config.toml
train_examples = 155796
inner_norm = false
cautious_weight_decay = true
Rows from block 2 of a small image classifier, named by matrix and row number. Rows with one number belong to one neuron. Each number is 128 + 24 x the weight over its row's rms, rounded and kept within 0 to 255. All counts start at 0. After the name is the row's rms in percent of the matrix's.
After each neuron's rows are labels from the 100 images, of 14976, where the neuron reaches its highest value: "responds to" is what is common among them. Only what is clearly more common there than usual is listed. The data: photos of plants, animals and fungi (iNaturalist). In brackets: how many of the 100, against the usual share in percent.
# fc1: MLP up (model.blocks.2.mlp.fc1.weight, 2304x384), inputs 154-230
# fc2: MLP down (model.blocks.2.mlp.fc2.weight, 384x2304, transposed), outputs 154-230

fc1.499 096 [146 139 171  81  92 129 175 155 127 131 143 146 130 129 104 110 118 155  97 106 121 115 141 166 117 107 171 110 149  96 106 127 130 156 128 127 126 165 184 109 117 107 118 101 108 138 124 141 114 111 138 133 120 112 134 120 119 108 136 146 139 104 140 168 150 121  94 122 163 143 129  83 143 137 173 187 143]
fc2.499 103 [112 149 121 129 124  94 126 128 144  94 156 101 115 104 104 147 135 151  96 150 109 112 156 127 139 144 125 147 115 164  80 177 124 179 115 131 112 117 180 122 125  93 138 120 123 159 124 158 161  93 142 136 123 146 160 135 106 176 150 113  92 147 144 114 148 157 112 157 170 156 122 175 137 110 103 106 119]
responds to: class Aves (84 vs 55)

fc1.38 102 [112 120 146 139 132 107 116 126 190 140 141 145 115 130 154 119 170 100 144 133  82 136  97 150 169 128  65 109 117 119 112 121 130 135 126 106 141 189 136 148 125  98 153 169 139 115 112 129 156 135 163 166 100 150  75  97 141 145 133 151 111 122 138 145 138 120 132 123 123 151 121 118 113 139 136 106 135]
fc2.38 108 [141 118 118 112 141 105 175 104  72 116 175 126 118 117 114 148 145 135  91 118 100 102 132 118 111 121 113 139  91 129 133 191 143 141 123 126 103 131 116 168 154 137 148  76 100  77 148  95 130 146 110  87 124 129 158  90  88 129 121 132 114 159 148 153 133 156 161  94 131 147 148 134 138 146 116 121 128]
responds to: class Aves (98 vs 55); phylum Chordata (98 vs 60.8); order Passeriformes (52 vs 24.9)

fc1.300 103 [112 106 136 198 120  96 126 107 116 136 154 126 128 170 136 111 147  73 122 128 154 181 127 157 113 142 148 116 103 140 139 140 120 127 143  92 146 142 163 138 126 142 164 159 169 148 127 113 144 197 145 144 118 139 180 108 153 139 131 135 174 136 123 119 138 162 201 111 105 130 107 111 120  96 176  97 121]
fc2.300 102 [169 127 135  89 142 112  88 146 114 109 110 101 122 134  60 137 122 133 129 152 126 169 108  79 102 132 140  95  64 130  93 150 144 139 126 139 115 148  99 104 156 173 130 118 111  92  96 109 135 159 150 110 156 115 145 198 157 106 146 113  86 107 145 130 108 135 129  87 119 123 129 172 138  88 112 104 109]
responds to: class Aves (86 vs 55); order Passeriformes (66 vs 24.9)

fc1.123 101 [134 138 178 141 139 146 111 135 130 109 164  91 122 107  99 188 152 169  34  96 147 144 152 143 158 110 121 181 124 128 129 155 122 109 129 141 174 150 155 118 102 113 135 130 149 107 156 116 131 119 177 118 119 116 158 119 163 165 102 182 130 130 128 158 139 107 139  98 115 127 179 122 118 150 132 131 102]
fc2.123 093 [108 132 110 112 117 179 115 143 145 119 151 137 107 120 137 144  77 126 208 145 143 153 127 154 117 117 153 170 145 113 157 119 138 123 144 149 207 142 108 130 133 127 130 165 132  99 119 128 154  96 122 117 150 120 139 126  83 119 145 122 129 179 150  94 125 157 159 120 138 123 138 167 106 123 144 116 152]
responds to: phylum Chordata (93 vs 60.8); class Aves (92 vs 55)

fc1.61 105 [141  91 160 141 102 148 108  86 139 116 125 129 145 145 157  86 151 117 153 142 152 145 115 152 106 144 105 111 152  97 121  92  98 113  96 122 108 146 108 112  86 136 155 138 128 121 146  78 133 106 141 137 144 117 107 160 135 149 150 136 152 140 106  87  93 131 136 149 106 163  99 123 112 139 122  86 192]
fc2.61 115 [127 148 127 142 100 126 140 128 137 134 103 123 136 127 179 136 122 132 110 132 114 143 111 118 151  75 135 138 123 144 107 154 171 129 111 121 129  96 118  87 142 114 193 134 154 122 123 125 118 135  98 137  97 108 138  93 152 135 123 144 165 134 104  98 138 101 130  87 145 131 119 167 101 117 136  93 161]
responds to: order Charadriiformes (34 vs 7.6)

fc1.718 108 [126 160 102 136 139 120 144 133 142 134 118 123 129 126 130  65 157 125 155 121 126 162 160 155 130 138  95 134 160 120 107 146 114 133 149 124 101 116 109 120  99 117 143 132 150 111 143 154 111 114  60  96 138 162 133 134 151 156 133 105 132 142  96 111 109 110 119 141 150 135  50 198 128 128 128 128 123]
fc2.718 101 [149 154 149 109 129 143 139 146 112 127 108 136 101 118 148 144 176 157  92 145 155  93 101 101 159 152 162 160 126 139  62 120 134 135 150  76  91 120 137 116 152 125 153 128 158 159 134 165 145 106 128 121 126 127 105  74 132  92 136 101 116 131 144 131 120 159 128 152 152 101 110 136  96 131 114 134 129]
responds to: order Passeriformes (55 vs 24.9)

fc1.415 100 [117 129 132 138 175 163 123 118 120  86 111 107 136 169 104 141 137  73 142 152  92 100 140  77 173 118 110 128 142 114 101 152 118 163  91 117 116 127 107 131  78 130 167 149 147 140 121 105 134 115 134 126  76  66  90  97  99 140 121 141 113 156 133 114 166 124 117 168 117 137 160 175 152 104 107 120 111]
fc2.415 101 [161 148 110 107  39 119 128 181 109 133  95 100 121 126 131 119 106 127 149 103 142 158 142 122 122 149 140 107 107 108 132  93 124 151 125 146 128 121 156  77 122 122 169 104 117 146 139 166 147 149 110 117 142 117 138 134 159 143 145 141 108 128 147 118  81 158 140 115 118 107 108 145 130 144 120 134 109]
responds to: order Lepidoptera (34 vs 13.7)

fc1.423 104 [152 110 117 113 123 108 129 133 149 116 155 158 104 152 145 138 120 122 153 106 132 146 151 147 114 131 133 149 133 147 150 130 124 152  58 128 100 160 109 151 113 115 120  86 121 140 123 114 142 137 125 113 145 138 159 151 123 123 130 110  72 114 169 155 172 113 114 147 125 126 138 100 128 109 135 138  95]
fc2.423 102 [138 139 121  83 131 141 126 107 110 145 146 120 174 159 132 150 147 129 127 143 136 115 130 109 110 137 136 106  94 184 133 113 110 119 119 145 128 144 133 136 150 116 128 102 143 136 137 134 172 146 158  94 151  88 115 147 123 144 176 162 157 137  93 114 119 142 117 140 118  85 135 137 115  78 136 157 125]
responds to: order Lepidoptera (36 vs 13.7); class Magnoliopsida (28 vs 5.6); phylum Tracheophyta (28 vs 7.3); kingdom Plantae (28 vs 7.3)

fc1.17 101 [ 71 145 139 122 121 159 149 109 121 117 133 111 110 114 163 149 134 145 124 139  96  91 149 132 106 133 133 163 171  94 152 148 110 153 146 159 138 132 146 126 139 147 152  98 171 128 102 159  77 164 141 148 107 123 170 107 106 114 153 135 164 116 110 116 162  91 169 131 117  93 118 137 127  75 151 138 119]
fc2.17 101 [ 98 136 148 115 125 158 185 133 126  99 125 116 143 140 120  95  84 140 107 158 112 113 113 123 113 104 106 119 130 176 164 141  74 139 150 137 153 117 152 110 156 106 115  95 184 168 136 114 127 131 121 138 124 141 118 142  94 120 109 120 143 112 103 123 101 130 124 159 155 139 152 196 114 107 158 113 153]
responds to: order Odonata (31 vs 3.9)

fc1.194 099 [114 127 129 165 152 143 134 110 124 108 151  60 136 118 114  97 133  88 133 143 130 157 124 141 129 106 148 149 107 118 135 138 111 125  92 142 131 151 121 139 146  69 130 133 145 131 163 116 128 184 150 157 115 158 105 151 123 121 162 112 140  98 135 104 121 106 169 107 112 160 109 112  94 159 124 136 141]
fc2.194 100 [101 108 120 125 139 103 103 148  94  96  98 166 146 133 143 129 171 127 143 151 122 132 165 139 129 105 135 152 115 140 123 128 122 165 145 124 112 122 132 146 164 134 154 142 135 135 109 132 174 138 158 150 135 163 149 127 142 115 166 126 141 161 113 149 143 128 169 147 101 149 134 111 103 189 119 116 117]
responds to: order Charadriiformes (26 vs 7.6)

fc1.259 098 [102 130 154 106 115 119  95 113 123 128 107 112  76 150 156 103  65 118 118 117 152  95 161 141 154 136 141 131 135 132 156  99 137 145 134 110  91 144 130 153 124 125 112 128 151 131 164 104 134 125 117 136 127  95  98 166 107  91 136 135 112 165 141 128 105 117  90 132 152 193 137 141 133 130 150 123  93]
fc2.259 100 [149 119 161  85  93 106 123 130 191 127 140 114 134 138 148 137 121 104 108 117 130 128 111 152  81 144 143 138 124 132 127  97 126 146 158 139  90 152 153 130 132 145 100 154 112 111 223 144 134 111 157 149 164 127  79 153  91 136 117 123 133 185 124 135 123 154 135 108 102 155 119 104 158 114  98 128 106]
responds to: phylum Arthropoda (62 vs 30.9); class Insecta (59 vs 29.2)

fc1.767 104 [135 149 177 117 111 147 111 161 106  87 139 115 133 104 138 155 121 101 117  55 112 119 120  99 129 110 108 105 108 103 153 104 121 145 130  91 140 124 125 110 104 167 100 157 163 147 128 117 101 121 130 161 132 108  67 161 125 145 117 129 174  99 140 125 116 126 135 144 128 102 148 145 155 141 141 124 139]
fc2.767 102 [126 107 177 149 121 101 118 113 154 105 114 140 116 114 142 129 148 164 132  77 115 121 166 104 125 122 150 175 144 113 137 179 172 126 134 151 184 114 107 130 107 126 137  87 128 147 139 148 154 126 134 135 118 152  55 139 167 113 166 158 115 175 131 131 136 142 168 115 138 167 141 166 128 133 119 117 104]
responds to: phylum Chordata (94 vs 60.8); class Aves (93 vs 55); order Charadriiformes (31 vs 7.6)

fc1.1 106 [157 111 163 164 114 120 112 131 152 121 117 125 125 121 100 122 144  93 117 141  84 112  92 139 178 128 178 161  94  91 162 147 137 136 131 139 154 144 127  96 175 150 121 116 115 117  96 121 135  93 114 109 140  99 154 157 118 139 126 125 152 143  94 122 155 119 132  83 174 145 162 118 145  96  96 108 132]
fc2.1 102 [163  77 112 154 102 136  81 123 107 116 157 146 108  95 115 149 109  89 136 124 129  85 120 108 130 100 133 122 136 169 137 156 117  95 130 143  98 139 152 127 137 125 119 130 108 163 132 108 161 169 145 129 174 114 104 151  98 151 119 138 153 128 149 138 134  87 164 105 158 142 178 144 132 124 169  55  87]
responds to: order Odonata (35 vs 3.9)

fc1.50 110 [133 178 150 152  64 151 116 128  98 120 178 142 127 146 126 133 140 147 138 133 137 111 118 132 158 116  92 177 185 128 146 135 122 117 134 138 149 150 124 149 130 170  89 108 163  94 148 154 125 114 139 116 130 102 179 118 113 113 117 179 134 149 105 146  96 160 170 118 121 144 119 135 133 142 134 137 165]
fc2.50 103 [117 132  86 128 134 138  87 146 117 159  91 140 161 152  65 131 161 118  96 143  67 121 165  80 130 115 102 114 175 135 108 157 121 120 132 175 125 167 100  88 117 145 136 146  77 145 159 125 111 137 125 113 144 123 119 159 137 142 101  99 157 109  92 164 138  79 170 122 152 125 117 141 131 135 154 127 133]
responds to: order Lepidoptera (35 vs 13.7)

fc1.377 104 [126 137 163 147 157 188 113 141 189 132 117 114 140  94 159 143  89  98 130 135 116 153 153 135 141 124 137 136 184 111 133 150 119 140 123  69 117 140 106  78 107 117 171 157 224 187 142 119  95 156 118 143 150 122 115 137 108 141 181 118 129 116 144 123 136 131 123 157 124 142 132 138 166 132 104 118 114]
fc2.377 106 [133 111 164 157 127 140 126 103 122 142 126 113 102 125  96 101 128 125 131 100  95  96 114 135 152 123 136 147 118  78 127 109 120  99 166  77 151 106 121 154 142 134 161 152 130  93 121 161 127 115 132 166 180 136 112 101 114 118 167 159 151 125  85 139 151 144 121 123 116 138 132  95 159 128  98  98 130]
responds to: order Charadriiformes (28 vs 7.6)

fc1.395 098 [104 142 140 127  87 125 118  54 147 137 158 175 180 146  86 152 169 117 165 106 143 148 127 139 166 169 196 109 123 119 107 128 106 144 132 135 124 160 127 140 168 128 142 118 112 117 114 123 119 108 101 139 113 115 146 155 130 129 116 117 107 149 146 135 142 148 104 126 143 115 125 131 142  98  75 123 142]
fc2.395 098 [128  83 126 125 112 136  95 100 114 125 118 130 148 112 130 112  96  95 110 121 107 116 119 149 119 138 183 156 153 147 108 110 128 164 186  92 143 147 108 125  98 115 134 112 119 134 104 141 143 181 126 114 102 106 148 113 167 161 123 129 127  94 146 174 122 147  85 120 129  75 146  92 116 129 125 132 110]
responds to: class Aves (83 vs 55); order Anseriformes (27 vs 5.5); family: Anatidae (27 vs 5.5)

fc1.203 097 [157 104 171 145 133 156 143 119 157 139  97 146 144 123  96 150  96 177 123 116 129 183  96 173 163 132 144 144 107 110 127 130 137 161 173 127 150 140 138 107 176 119  92 154 100 109 147 116  73 140 124 137 136 123 152 151  64  82  82 118  99 152 117 139  99 141 185 155 140 140 125 152  57 136 141 123 151]
fc2.203 103 [122 121 127 124 104 149 126 139 197 126 125 136 150 135 131 101 120 150 146 105 109  76 131 138 133 125 138 149 138 131  99  86 123 123 158  99 133 156 132 158 131 144 111 200 154 167 136 159  94 123 140 101 122 147 148 125 134 147 121  76 133 157 150 103  64 134 135 110  97 121 127 178 136 122 117 124 147]
responds to: phylum Chordata (92 vs 60.8); class Aves (87 vs 55); order Anseriformes (26 vs 5.5); family: Anatidae (26 vs 5.5)

fc1.665 094 [129 140 148 137 175 155 107 129 109  81 105 134 150  88 156 157  93 134 148 141 180 132 162 149 112 113 107 121 132 167 128 142 146 162 129 129 170 117 157 109 127 143 145 185 101 149 142 107 126 132 153 163 150 155 113 146 113 132 154 107 136 143 143  96  96 145 151 164 150 118 141 118 159  86 126 133 135]
fc2.665 098 [133  90 140  68 117 147 110 107 102 141 125 143 128 133 173 132 129 130 163 126 101 104 183 110 132  88 179 134 143 106 112 146 127 125 137 133 140 112  76  87 142 120 130 166 117 151  93 136 115 125 133 126  77 140 107 147 142 111 154  94 119 132 159 140  75 112 127  93 104 172 173 138 129 145 109 123 115]
responds to: phylum Chordata (93 vs 60.8); class Aves (92 vs 55); order Charadriiformes (31 vs 7.6)

fc1.180 102 [ 90  94 136 144 112 116 134  79 139  82 155  85 123  90 154 140 155 129 176 132 116  75 129 128 145  86 106 103  96 158 126  85 135 135 148 136 112  98  95 118  58 132 155 131 105 111 155 153 139 149 142  96 144 148  80 147 128 137 123 128 107 124 133 153 143  93 115 164 119 133 141 120 106 155 125 146 148]
fc2.180 104 [159  95 115  91 120 100 172 138 145 132 117 130 123  96 117 143 115 112 105 168 122 147 140 146 112 123  97 133 114 138 142 140 145 134 134 162 113 135 114 127 137  99 176  78 169 145 133 111 100 107 132 146 128 166 125 116 176  98 105 127 138 136 111 110 176 128 136 150 147 124 136  83 164 148 184 145 164]
responds to: order Charadriiformes (38 vs 7.6); family: Laridae (29 vs 2.6)

fc1.475 100 [101 121 118 120 150 138 110 116 128  89  99 123 155 138 111 124 155 117 183 135 114 108 128 133 158 142 166 146 123 170 155 162 158 133 112  97 121 146 135 127 146 116 118 121 197 125 148 144 154 116 154 127 148  85  99 114 138 110 127 155  93 116 112 120 142 156 151 109  96 146 189 155 112 150 158 151 159]
fc2.475 098 [120 105 162 146 138 124 145 133 148 149 166 110 118 144 111 144 147  61 100 148 129 129 146 132 120 100 107 130 122 107  93 127 130 136 107  65 152 163 109 144 163 115 101 116 102  96 147 101 118 138 137 150 120 119  74 149  97 132 132 152 117  96 122 153 110 101  92 128  90 100 160 164 106 129 151  63 133]
responds to: order Charadriiformes (27 vs 7.6)

fc1.515 098 [133 166 144 151 136 122 124 135 148 152 144 154  86 182 125  98 107 136 121 141 157 143 136 110 208 118 109 169 110 141 138 154  50 132 125 127 181 130 104 112 153 172 111 107 143  83 114 112 148 147 118 160 151 137 118 123 136  82  78 145 118 103 119 102 131  89 134 114 101 109 136 146 162 169 135 156 115]
fc2.515 101 [164 135 110 146  95 102 148 125 154 109 152 129  77 113 129 125 131  73 140 100 114 141 158 130 122 117 142 154 133 148  90 158 134 116 151 124 100 119  96 148 156 109  95 105 135 161 114 128 132  84 145 130 162 119  93 154 140 123  50 142 158 128 106 144 162 154 174 162 131  97 137  88 130 158 118 154 136]
responds to: phylum Arthropoda (69 vs 30.9); class Insecta (68 vs 29.2)

fc1.753 096 [159 121 165 178 165 123 166 152 136 124 158 118  30 105 129 122 162 119 120  97  77 173 139 106 132 107 127 140 199 119 137 135 107 151 150 149 139 126 101 118 164  94 125 129 163 151 105 134 114 102 125  95 116 150 141 129  90 132 153 143 132  83  93 155 119 158 110 138 148 146 110 169 153 174 121 114 129]
fc2.753 099 [ 67 137 124 163 147 128 126 133 101 155 132 126 136  99 131  78 157  93 168 148 129 123 142 113 161 134 131 124 127 154 119 109 135 163 177 157 180 113 134 195 142 160 136 109 112  96 149 138 115 137  73 154 120  85 125 154 162 121 126 102 119 133 182 111 123 153 126  77 138 117 130 123 115 144 147 150 113]
responds to: class Aves (84 vs 55); order Passeriformes (55 vs 24.9)

fc1.302 102 [127 138 129 127 121 134 135 108  95 123 138 137 152 117 155 128  98 141 140  91 159 113  95 118 148 178 123 157  99 144 143 130 139 146 156 115 130 134  96 106 114 107 153 116 148 123 132 110 143 122  99 132 147  88 105 126 138 107 113 147 133 133 164  89 103 104 102 111  65 132 133 108 113  75 131 122 143]
fc2.302 101 [147 135 141 151 158 132  61  85 118 101 120  84 129 119  88 118 121 141 121 116 136 149 147 113 109 139  94 124 118 129 116 101 110 124  90 131 144 106 157 123 151 127 137 147 154 120 102 127 140  94 140  90 137 101 161 123 132 124  78 123 156 136 134 123  86 141 135 115 130 127 197 139  89 109 189 101  98]
responds to: order Lepidoptera (39 vs 13.7)

fc1.11 106 [152 149 196 142 131 137 126 108 134 133 127 138 138 153 126 137 164 122 100 155 135 100  97 132  87 158 157 136 109  88 147 135 144  83 147 138 125 110 100 109  97 122 152 141 130 137 142 122 196 149 138 163 150 135 109 129  93 142 106 135  96 159 123 121 123 145 127 159 135 133 113 156 166 149 101 142 136]
fc2.11 104 [145 141 105 129 134  86 143 130  97 174  81 132 126 119 139  96 156 194 148 145 117 117 144 107 136 113 135 151 153 155  82 143  95 184 149 147 119 129 121 127 147 166 161 108 122 129 154 125  98 147 149 136 109 129 144 128 141 109 129 130 138 131 111 113 150 113 121 108 119 140 129 152 122  80 146 131 138]
responds to: phylum Chordata (97 vs 60.8); class Aves (95 vs 55); order Charadriiformes (27 vs 7.6)

fc1.469 098 [106 131 140 156 122 146 142 113  99 136  98 112 134 103 117 108 115 130 140 146 126  87  88 138  88 119 139 112 115 127 171  92 158 121 131 180 113 141 112 140 160 152 111 129 149 105 118 114 167 129 132  81 100 111 180 111  85 147 125 142 146 121 119 149 131 124 100  98 104 185 121 108 126 129 123 156  97]
fc2.469 096 [149 138 178 122  98 121 131 146 126  78 170 113 137 113 140 178 127 116 139 141 111  88 102 162 157 178 144 123 154 169  95 133 122 141 109 174 144 161 160 178 153 131 145 120 129 108 168  94 132 130 146 149 160 172 127 121 108 148 139 122 135 147 134 116 154 123 125 102 138 140 137 177 135 166 139 111 100]
responds to: order Odonata (25 vs 3.9)

fc1.633 101 [123 156 146 149 108 135  66 123 144 125 120 130 148 151 104 157 146 116  90 118 120 110 150 104 156  99 147 123 103 138 129 161 118 106 124 139  94 144 134 157 145 140 132 107 114 139 142 104 104 117 179 128  88 111  90 159 208 138 129 111 146 124 116 158 143 132 164 133  86  91 172 133  69 148  84 107 142]
fc2.633 098 [142 133 125 131 104 145  95 105 155 123 134 172 117 131 126 147 102 159 192 116 114 136 125 118 127 120 139 156  76 120 129 125 125 177  88 120 112 153 153 153 121 131 131 151 117 115 131 115 174 120 139 165 160  94 118 118 140 120  73 132 116 138 122 127 115 100  69 116 145 157 139 171 115 121 131  85 120]
responds to: class Aves (83 vs 55)

fc1.384 103 [116 155 134 140 129 141 126  43 137 114 107 143 141 134 148 123  90 150 141 140 145  34 137 125 155 107 147 132  98  61  98 131 109 146 113 144 147 118 161 159 131 166 140 161  93 126 106  99 122 137 128 126  99 135 166 152 126 137 121 131 139 136 176 133 130 138 133 122  87 167 159 126 148 147 136 111 120]
fc2.384 103 [158 148 145  84 141 137  89 126 103 128 159 117 144 130 142 166 123 136 146 105 137  81 106 146 135 144 110 136 149 138 105 127 129 140 135 153 124 150 140 155 137 142 139  95 143  96 132  92 167 111 153 119 168 119 120 104 129 142 100 128 165 139 141 113 144  89 155 118 148 154 162 173 114 145 105  83  96]
responds to: order Odonata (28 vs 3.9)

fc1.569 104 [117 137  89 145  91 133 107 122  74 108 123 179 144 110 116 127 122 155 159 163 123 113 139 129 132  99 101 155  90  89  99 136 119 123 181 127 145 148 146 124 141 127 124 136 144  85 111 110 160 171 154 102 105  67 124 141 115 160 146 161 159  97  89 122 139  87 134 131 129 166 134 129  86 136 150 164 106]
fc2.569 086 [101  85  85 152 170 141 136 123 145 145 155 164 147 103 124 107 165 133 103 135 127 138 108 149 108  83 159 121 130 156 121 105 154 123 164 137 135 134 169 151 117 192 162  98 119 148  76 141 132 124 122  73 114 156 123 105 143 120 146 103  75 169 133 133 134 118 146 145 142 118 146 139 123 146 171  90 116]
responds to: phylum Arthropoda (68 vs 30.9); class Insecta (61 vs 29.2)

fc1.495 097 [132 115 104 162 138 111 125 145 139 166  96 154 137 176 127 154  88 157 137 116 106 151 134 163 163  92 128 103 139 181 157 175 133 137 156 120 136 146 134 121 151 129 101 146 127 160 181 120 124 114 140  78 155 119  87 117 145 111 105 150  93 116 102 118 126 147 176 149 107 117 108 118 198 115 135 181  98]
fc2.495 099 [179 121  92 131 118 138 128  86  96 155 136 131 135 123  93 109 132 143 126 101 122 121 156  85 116 105 167 165 132 109 124 147 157 109 142 167 100 138 122 121 100 143 160 149 104 191 156 145 162 175 138 176 117 123  94 150 129 146 128 130 140 153 136 124 124 116 122 167 137 136 112 121 133 124 138 164 152]
responds to: phylum Tracheophyta (29 vs 7.3); kingdom Plantae (29 vs 7.3)

fc1.214 106 [147 111 161 158  96  79 136 174 138 129 113 111  87 118 114 126 132 131  66 181 127 140 116 151 110 147 138 151 131 149 130 140 135 152 146 136 102 125  95 149 146 109 138 144 102 138 125 126 107 158 143  78  98 153 173 137 153 139 109 145 112 173 134 134 131 103 142 148 157 108 120 178 150  96 141 136  92]
fc2.214 103 [130 137 104 128  86 127 130 100  86 138 144  99 139 108 113 110 115 128 143 128 119 164 136  67 144 126 162 103  85 128 121 134 123  97 151 117 123 117  99 141 131 173 129 103  85 130 110 108 178 119 141 111  95 120 148 119 109 123 118 134 110 115 116 120 156 112  88  76 132 120 131 142  90 106 144 118 142]
responds to: phylum Chordata (94 vs 60.8); class Aves (93 vs 55)

fc1.242 107 [120 170  92 159 144 115  86 135 143 210 134 145 111 173 119 149 121 132 137 113 141 156  91 156 105 159 160 140 104 117 128 130 104 128 116 125 142 126 159 141 158 126 112 109  90 142  91 110 155 148 127 166 208 128 152 135 116 153  98  98 119 129 127 135 139 134 151 130  85 130 157  97 135 133 180 111 137]
fc2.242 101 [180 130 140 166 144 157 142 138 119 137 136 136 129 108 130 123 145 120 124 121 161 133 106 113 139 114 146 136 108 149 118 135 122 137 127 144 127 138 170 118 164 130 124 121  83  68 139 132 148 140 114 102 165 178 127 150 112 158 131 120 102 150 102 130 120 165 153 138 150 181 132 132  89 110 126 109  99]
responds to: order Odonata (27 vs 3.9)

fc1.615 099 [155 156 152 162  85 123 110 152 145 102 168 125 122 129 153 124 114 112 123 113 112 114 126 143 121 121 140 122 111  99 124 128 110 109  89 130  98 142  98 105 100 173 112 131 158 121 125 108 120 109 132 159 145  99  62 135 139 136 149 146 146 139 125 133 147 150  90 178 129 119 140 145 145 117 163 147 129]
fc2.615 095 [132  97 150 115 120 127 123 149 137 147 141 152 142 189  95 109  94 126  99 115  93 139 186 162 149 137 108 119 110 148 133 158 153 130 163 160 133 139 137 163 129 113  82 119 159 116 118 122 132 124 131 115 102 189 169 108  98 118 106  96 123 113 122 155 110 124 101 121 105 122 158 138 101 122 153  69  76]
responds to: phylum Chordata (92 vs 60.8); class Aves (90 vs 55); order Anseriformes (41 vs 5.5); family: Anatidae (41 vs 5.5)

fc1.691 116 [ 81 150 130 148 128 120 103 104 142 135 105 125 120 132 113 143 123 125 136 109 177 143 132 121 118 126 140 134  90 130 121 143 184 161 152  88  81 132 120 114 153 141 141 151 149 128 126  92 122 145 122 158 146 129 103 104 102 101 143 124 132 126 114 151 156 169 141 131 179 137 106 125 139 162 140 116 160]
fc2.691 121 [120 158 105 153 157 151 142 171 140 148 132 183 124  83 109 111 134 175 152  98  92 159 135  66 133 151  72 132 163 140 138 140 105 140 147 129 147 136 137 117 131 129 113 134 135 101 137 127 156 145 126 119 158 156 136 145 129 173 150 132 151 137 174 158 142  93 107 132 119 130 132 123 151 138 120 112 137]
responds to: order Lepidoptera (34 vs 13.7)

fc1.376 106 [114 118 130 180 103 163 129 136 158 147 148 133 143 150 119 130 125 150 127 136 117 119 137 110 146 127 156 105 119 163 154 135 130 176  75  92 112 142 142 107 183  98 106 121 152 161 127 113 132 119 113  91 143 115 197 125 108 152 109 110 152 149 131 133 114 146 144 141 127 132 151 161 147 125 138 135 117]
fc2.376 096 [119 151  91  89 141 117 143  85 156 147 137 119 113 128  80 144 120 124 111 131 137 131  96 100 121 121 114 114 129 116 160 142 131 133 137 148 143 158 103 116 112  92 139 134 165 161 119 173 116 151  94 124 111 109 150 161 145 163 151  97 133 116  67 129 142 142  96 159 139 121 163 107 103 100 104 178 132]
responds to: phylum Tracheophyta (29 vs 7.3); kingdom Plantae (29 vs 7.3); class Magnoliopsida (27 vs 5.6)

fc1.255 099 [172 144 104 132  87 144 138 124 126 136 125  73 133 159  94 176 137 116 117 131 108 117 111 115 134 113 129 120 151 125 136 136 119  85 138 135  99 158 119 135 160 125 139  98 130 129 166 115 140 159 108 112  97 103  86 122 122 106 133 152 170 180 170 177  98 127  85 153  85 163 127 136 111 122 125 148 119]
fc2.255 096 [135  93 155 135 119 177 105 133 151 163 152 154 135 164 128 136 104 105 131 105 155 119 197 117 143 129 141 137 122 116 107  94  89 129 115 131 128 112 113 103 122 113 101 153 143 123  93  98 123 135 102 123  85 142 143 127  94 149 119 124 116 146 150 133  89 125 129 126 123 124 153 152  99 133 126  83 101]
responds to: class Aves (84 vs 55); order Anseriformes (37 vs 5.5); family: Anatidae (37 vs 5.5)

fc1.460 098 [129 141 110 149  87 134 128  97 113  98 149 151  89 114 162 181 133 146 161 136 127 118 157 115 137 136 131 136 126 138  97 124 109 129 167 158  92 122 142 122 106 126 121 164 126 162 135 153 127 110 133  82 115 146 118 120 133 135 115 140 147 133 136 155 120 132 124 117 108 123 126 103 151 124 133 151 111]
fc2.460 093 [131 127 101 134 151 188 123  89 168 146 103 169 169 145 126  97 124  96 114 138 128 101 142 129 151 110 111 104 130 147 146 160 124 145  93 128  97 140 124 106 140 135 150 149 171 132 144 137 160 161 146 115  97 112 134 160 114 115 146 122 121 136 160 152 131 128 134 108 139 130 132 131 128 147 157 146 134]
responds to: phylum Arthropoda (62 vs 30.9)

fc1.213 096 [114 146 168 157  45 109  86 127 139  94 106 108  58 144 209 146 163 137  97 149 142 155 126 135 137 107 113 150 186 148 144 128 173 135 133 131 118 155 149 174 118 117 133 138 162 137 109 158 149 129 148 145 118  97 132 147 134 121 121 148 123 114 112 112 188 146 123 145 138 115 146 138 147 135 155 173 149]
fc2.213 094 [134 130  82 153 104 125 135 118  96 122 135 124 114 135 139 105 115 109 128 101 122 135 145 162 129 124 131 128 160 133 144 180 112 134 145 116 132 110 130 146  64  82 102 115 131 148  90 127 139 115 111 104  83 156 129 148 129 124 131 131  98 118 114  99 118  89 107 119 147 179 144 113 152  88 152 133 120]
responds to: order Passeriformes (54 vs 24.9)

fc1.517 097 [141 130 130 113 143 122 119 163 112 147 156 139 141  84 102 125 118 103 131 162  83 120 131 160 155 148 160 166 134 120  79 123 122 166 133 115 148 143 111  96 129 144 158 128 138 124 151 151 129 147 111 148 158 113 118 161 131  93 188 127 135 142 143 119 138 105 109 155 135 113 171 125 144 181 105 126 164]
fc2.517 094 [132 121 143 117 162 113 128 125 127 126 115  85 146 154 161 134 102  98 102 162 140 136  87 118 155 114 115 136 141 114 120 128 167  96 129 104 159  84  73 153 107 150 116 149  74 128 103 111 121  86 160 130 119 149 141 132  88 167 124 152 147 145  98 182 151 106 117  75 128 140 141 122 144 174  88 132  99]
responds to: order Lepidoptera (31 vs 13.7)

fc1.225 100 [145  74 152 118 127 160 157 144 130 131 116 145 137 143 149 173 100 115 162 170 132  60 141 144  92 136 128 162 143 112 129 119 108 123 162 121 101 110 143 204  91 181 115 146 131 124 179 162 143 144 170 110 133 115  91 145 116  96  77 113 161  85 137 155 126 140 105 160 182 152 144 176 132 124 138 182 120]
fc2.225 099 [113 118 178 133 129  89 150 147 140 145 103 155 136 147  83 105  90 126  97 122  99  84 127 150 140 162 162 103 134 148  92  92 134 127 117 142 145 117 114 178 141 132 112 137  99 162 148 114 125  82  81 168 131 189 158 112 136 136 127 132 108 128 130 114  91  97 139 111 158 134 105 125 124 180 168 145 116]
responds to: phylum Tracheophyta (28 vs 7.3); kingdom Plantae (28 vs 7.3)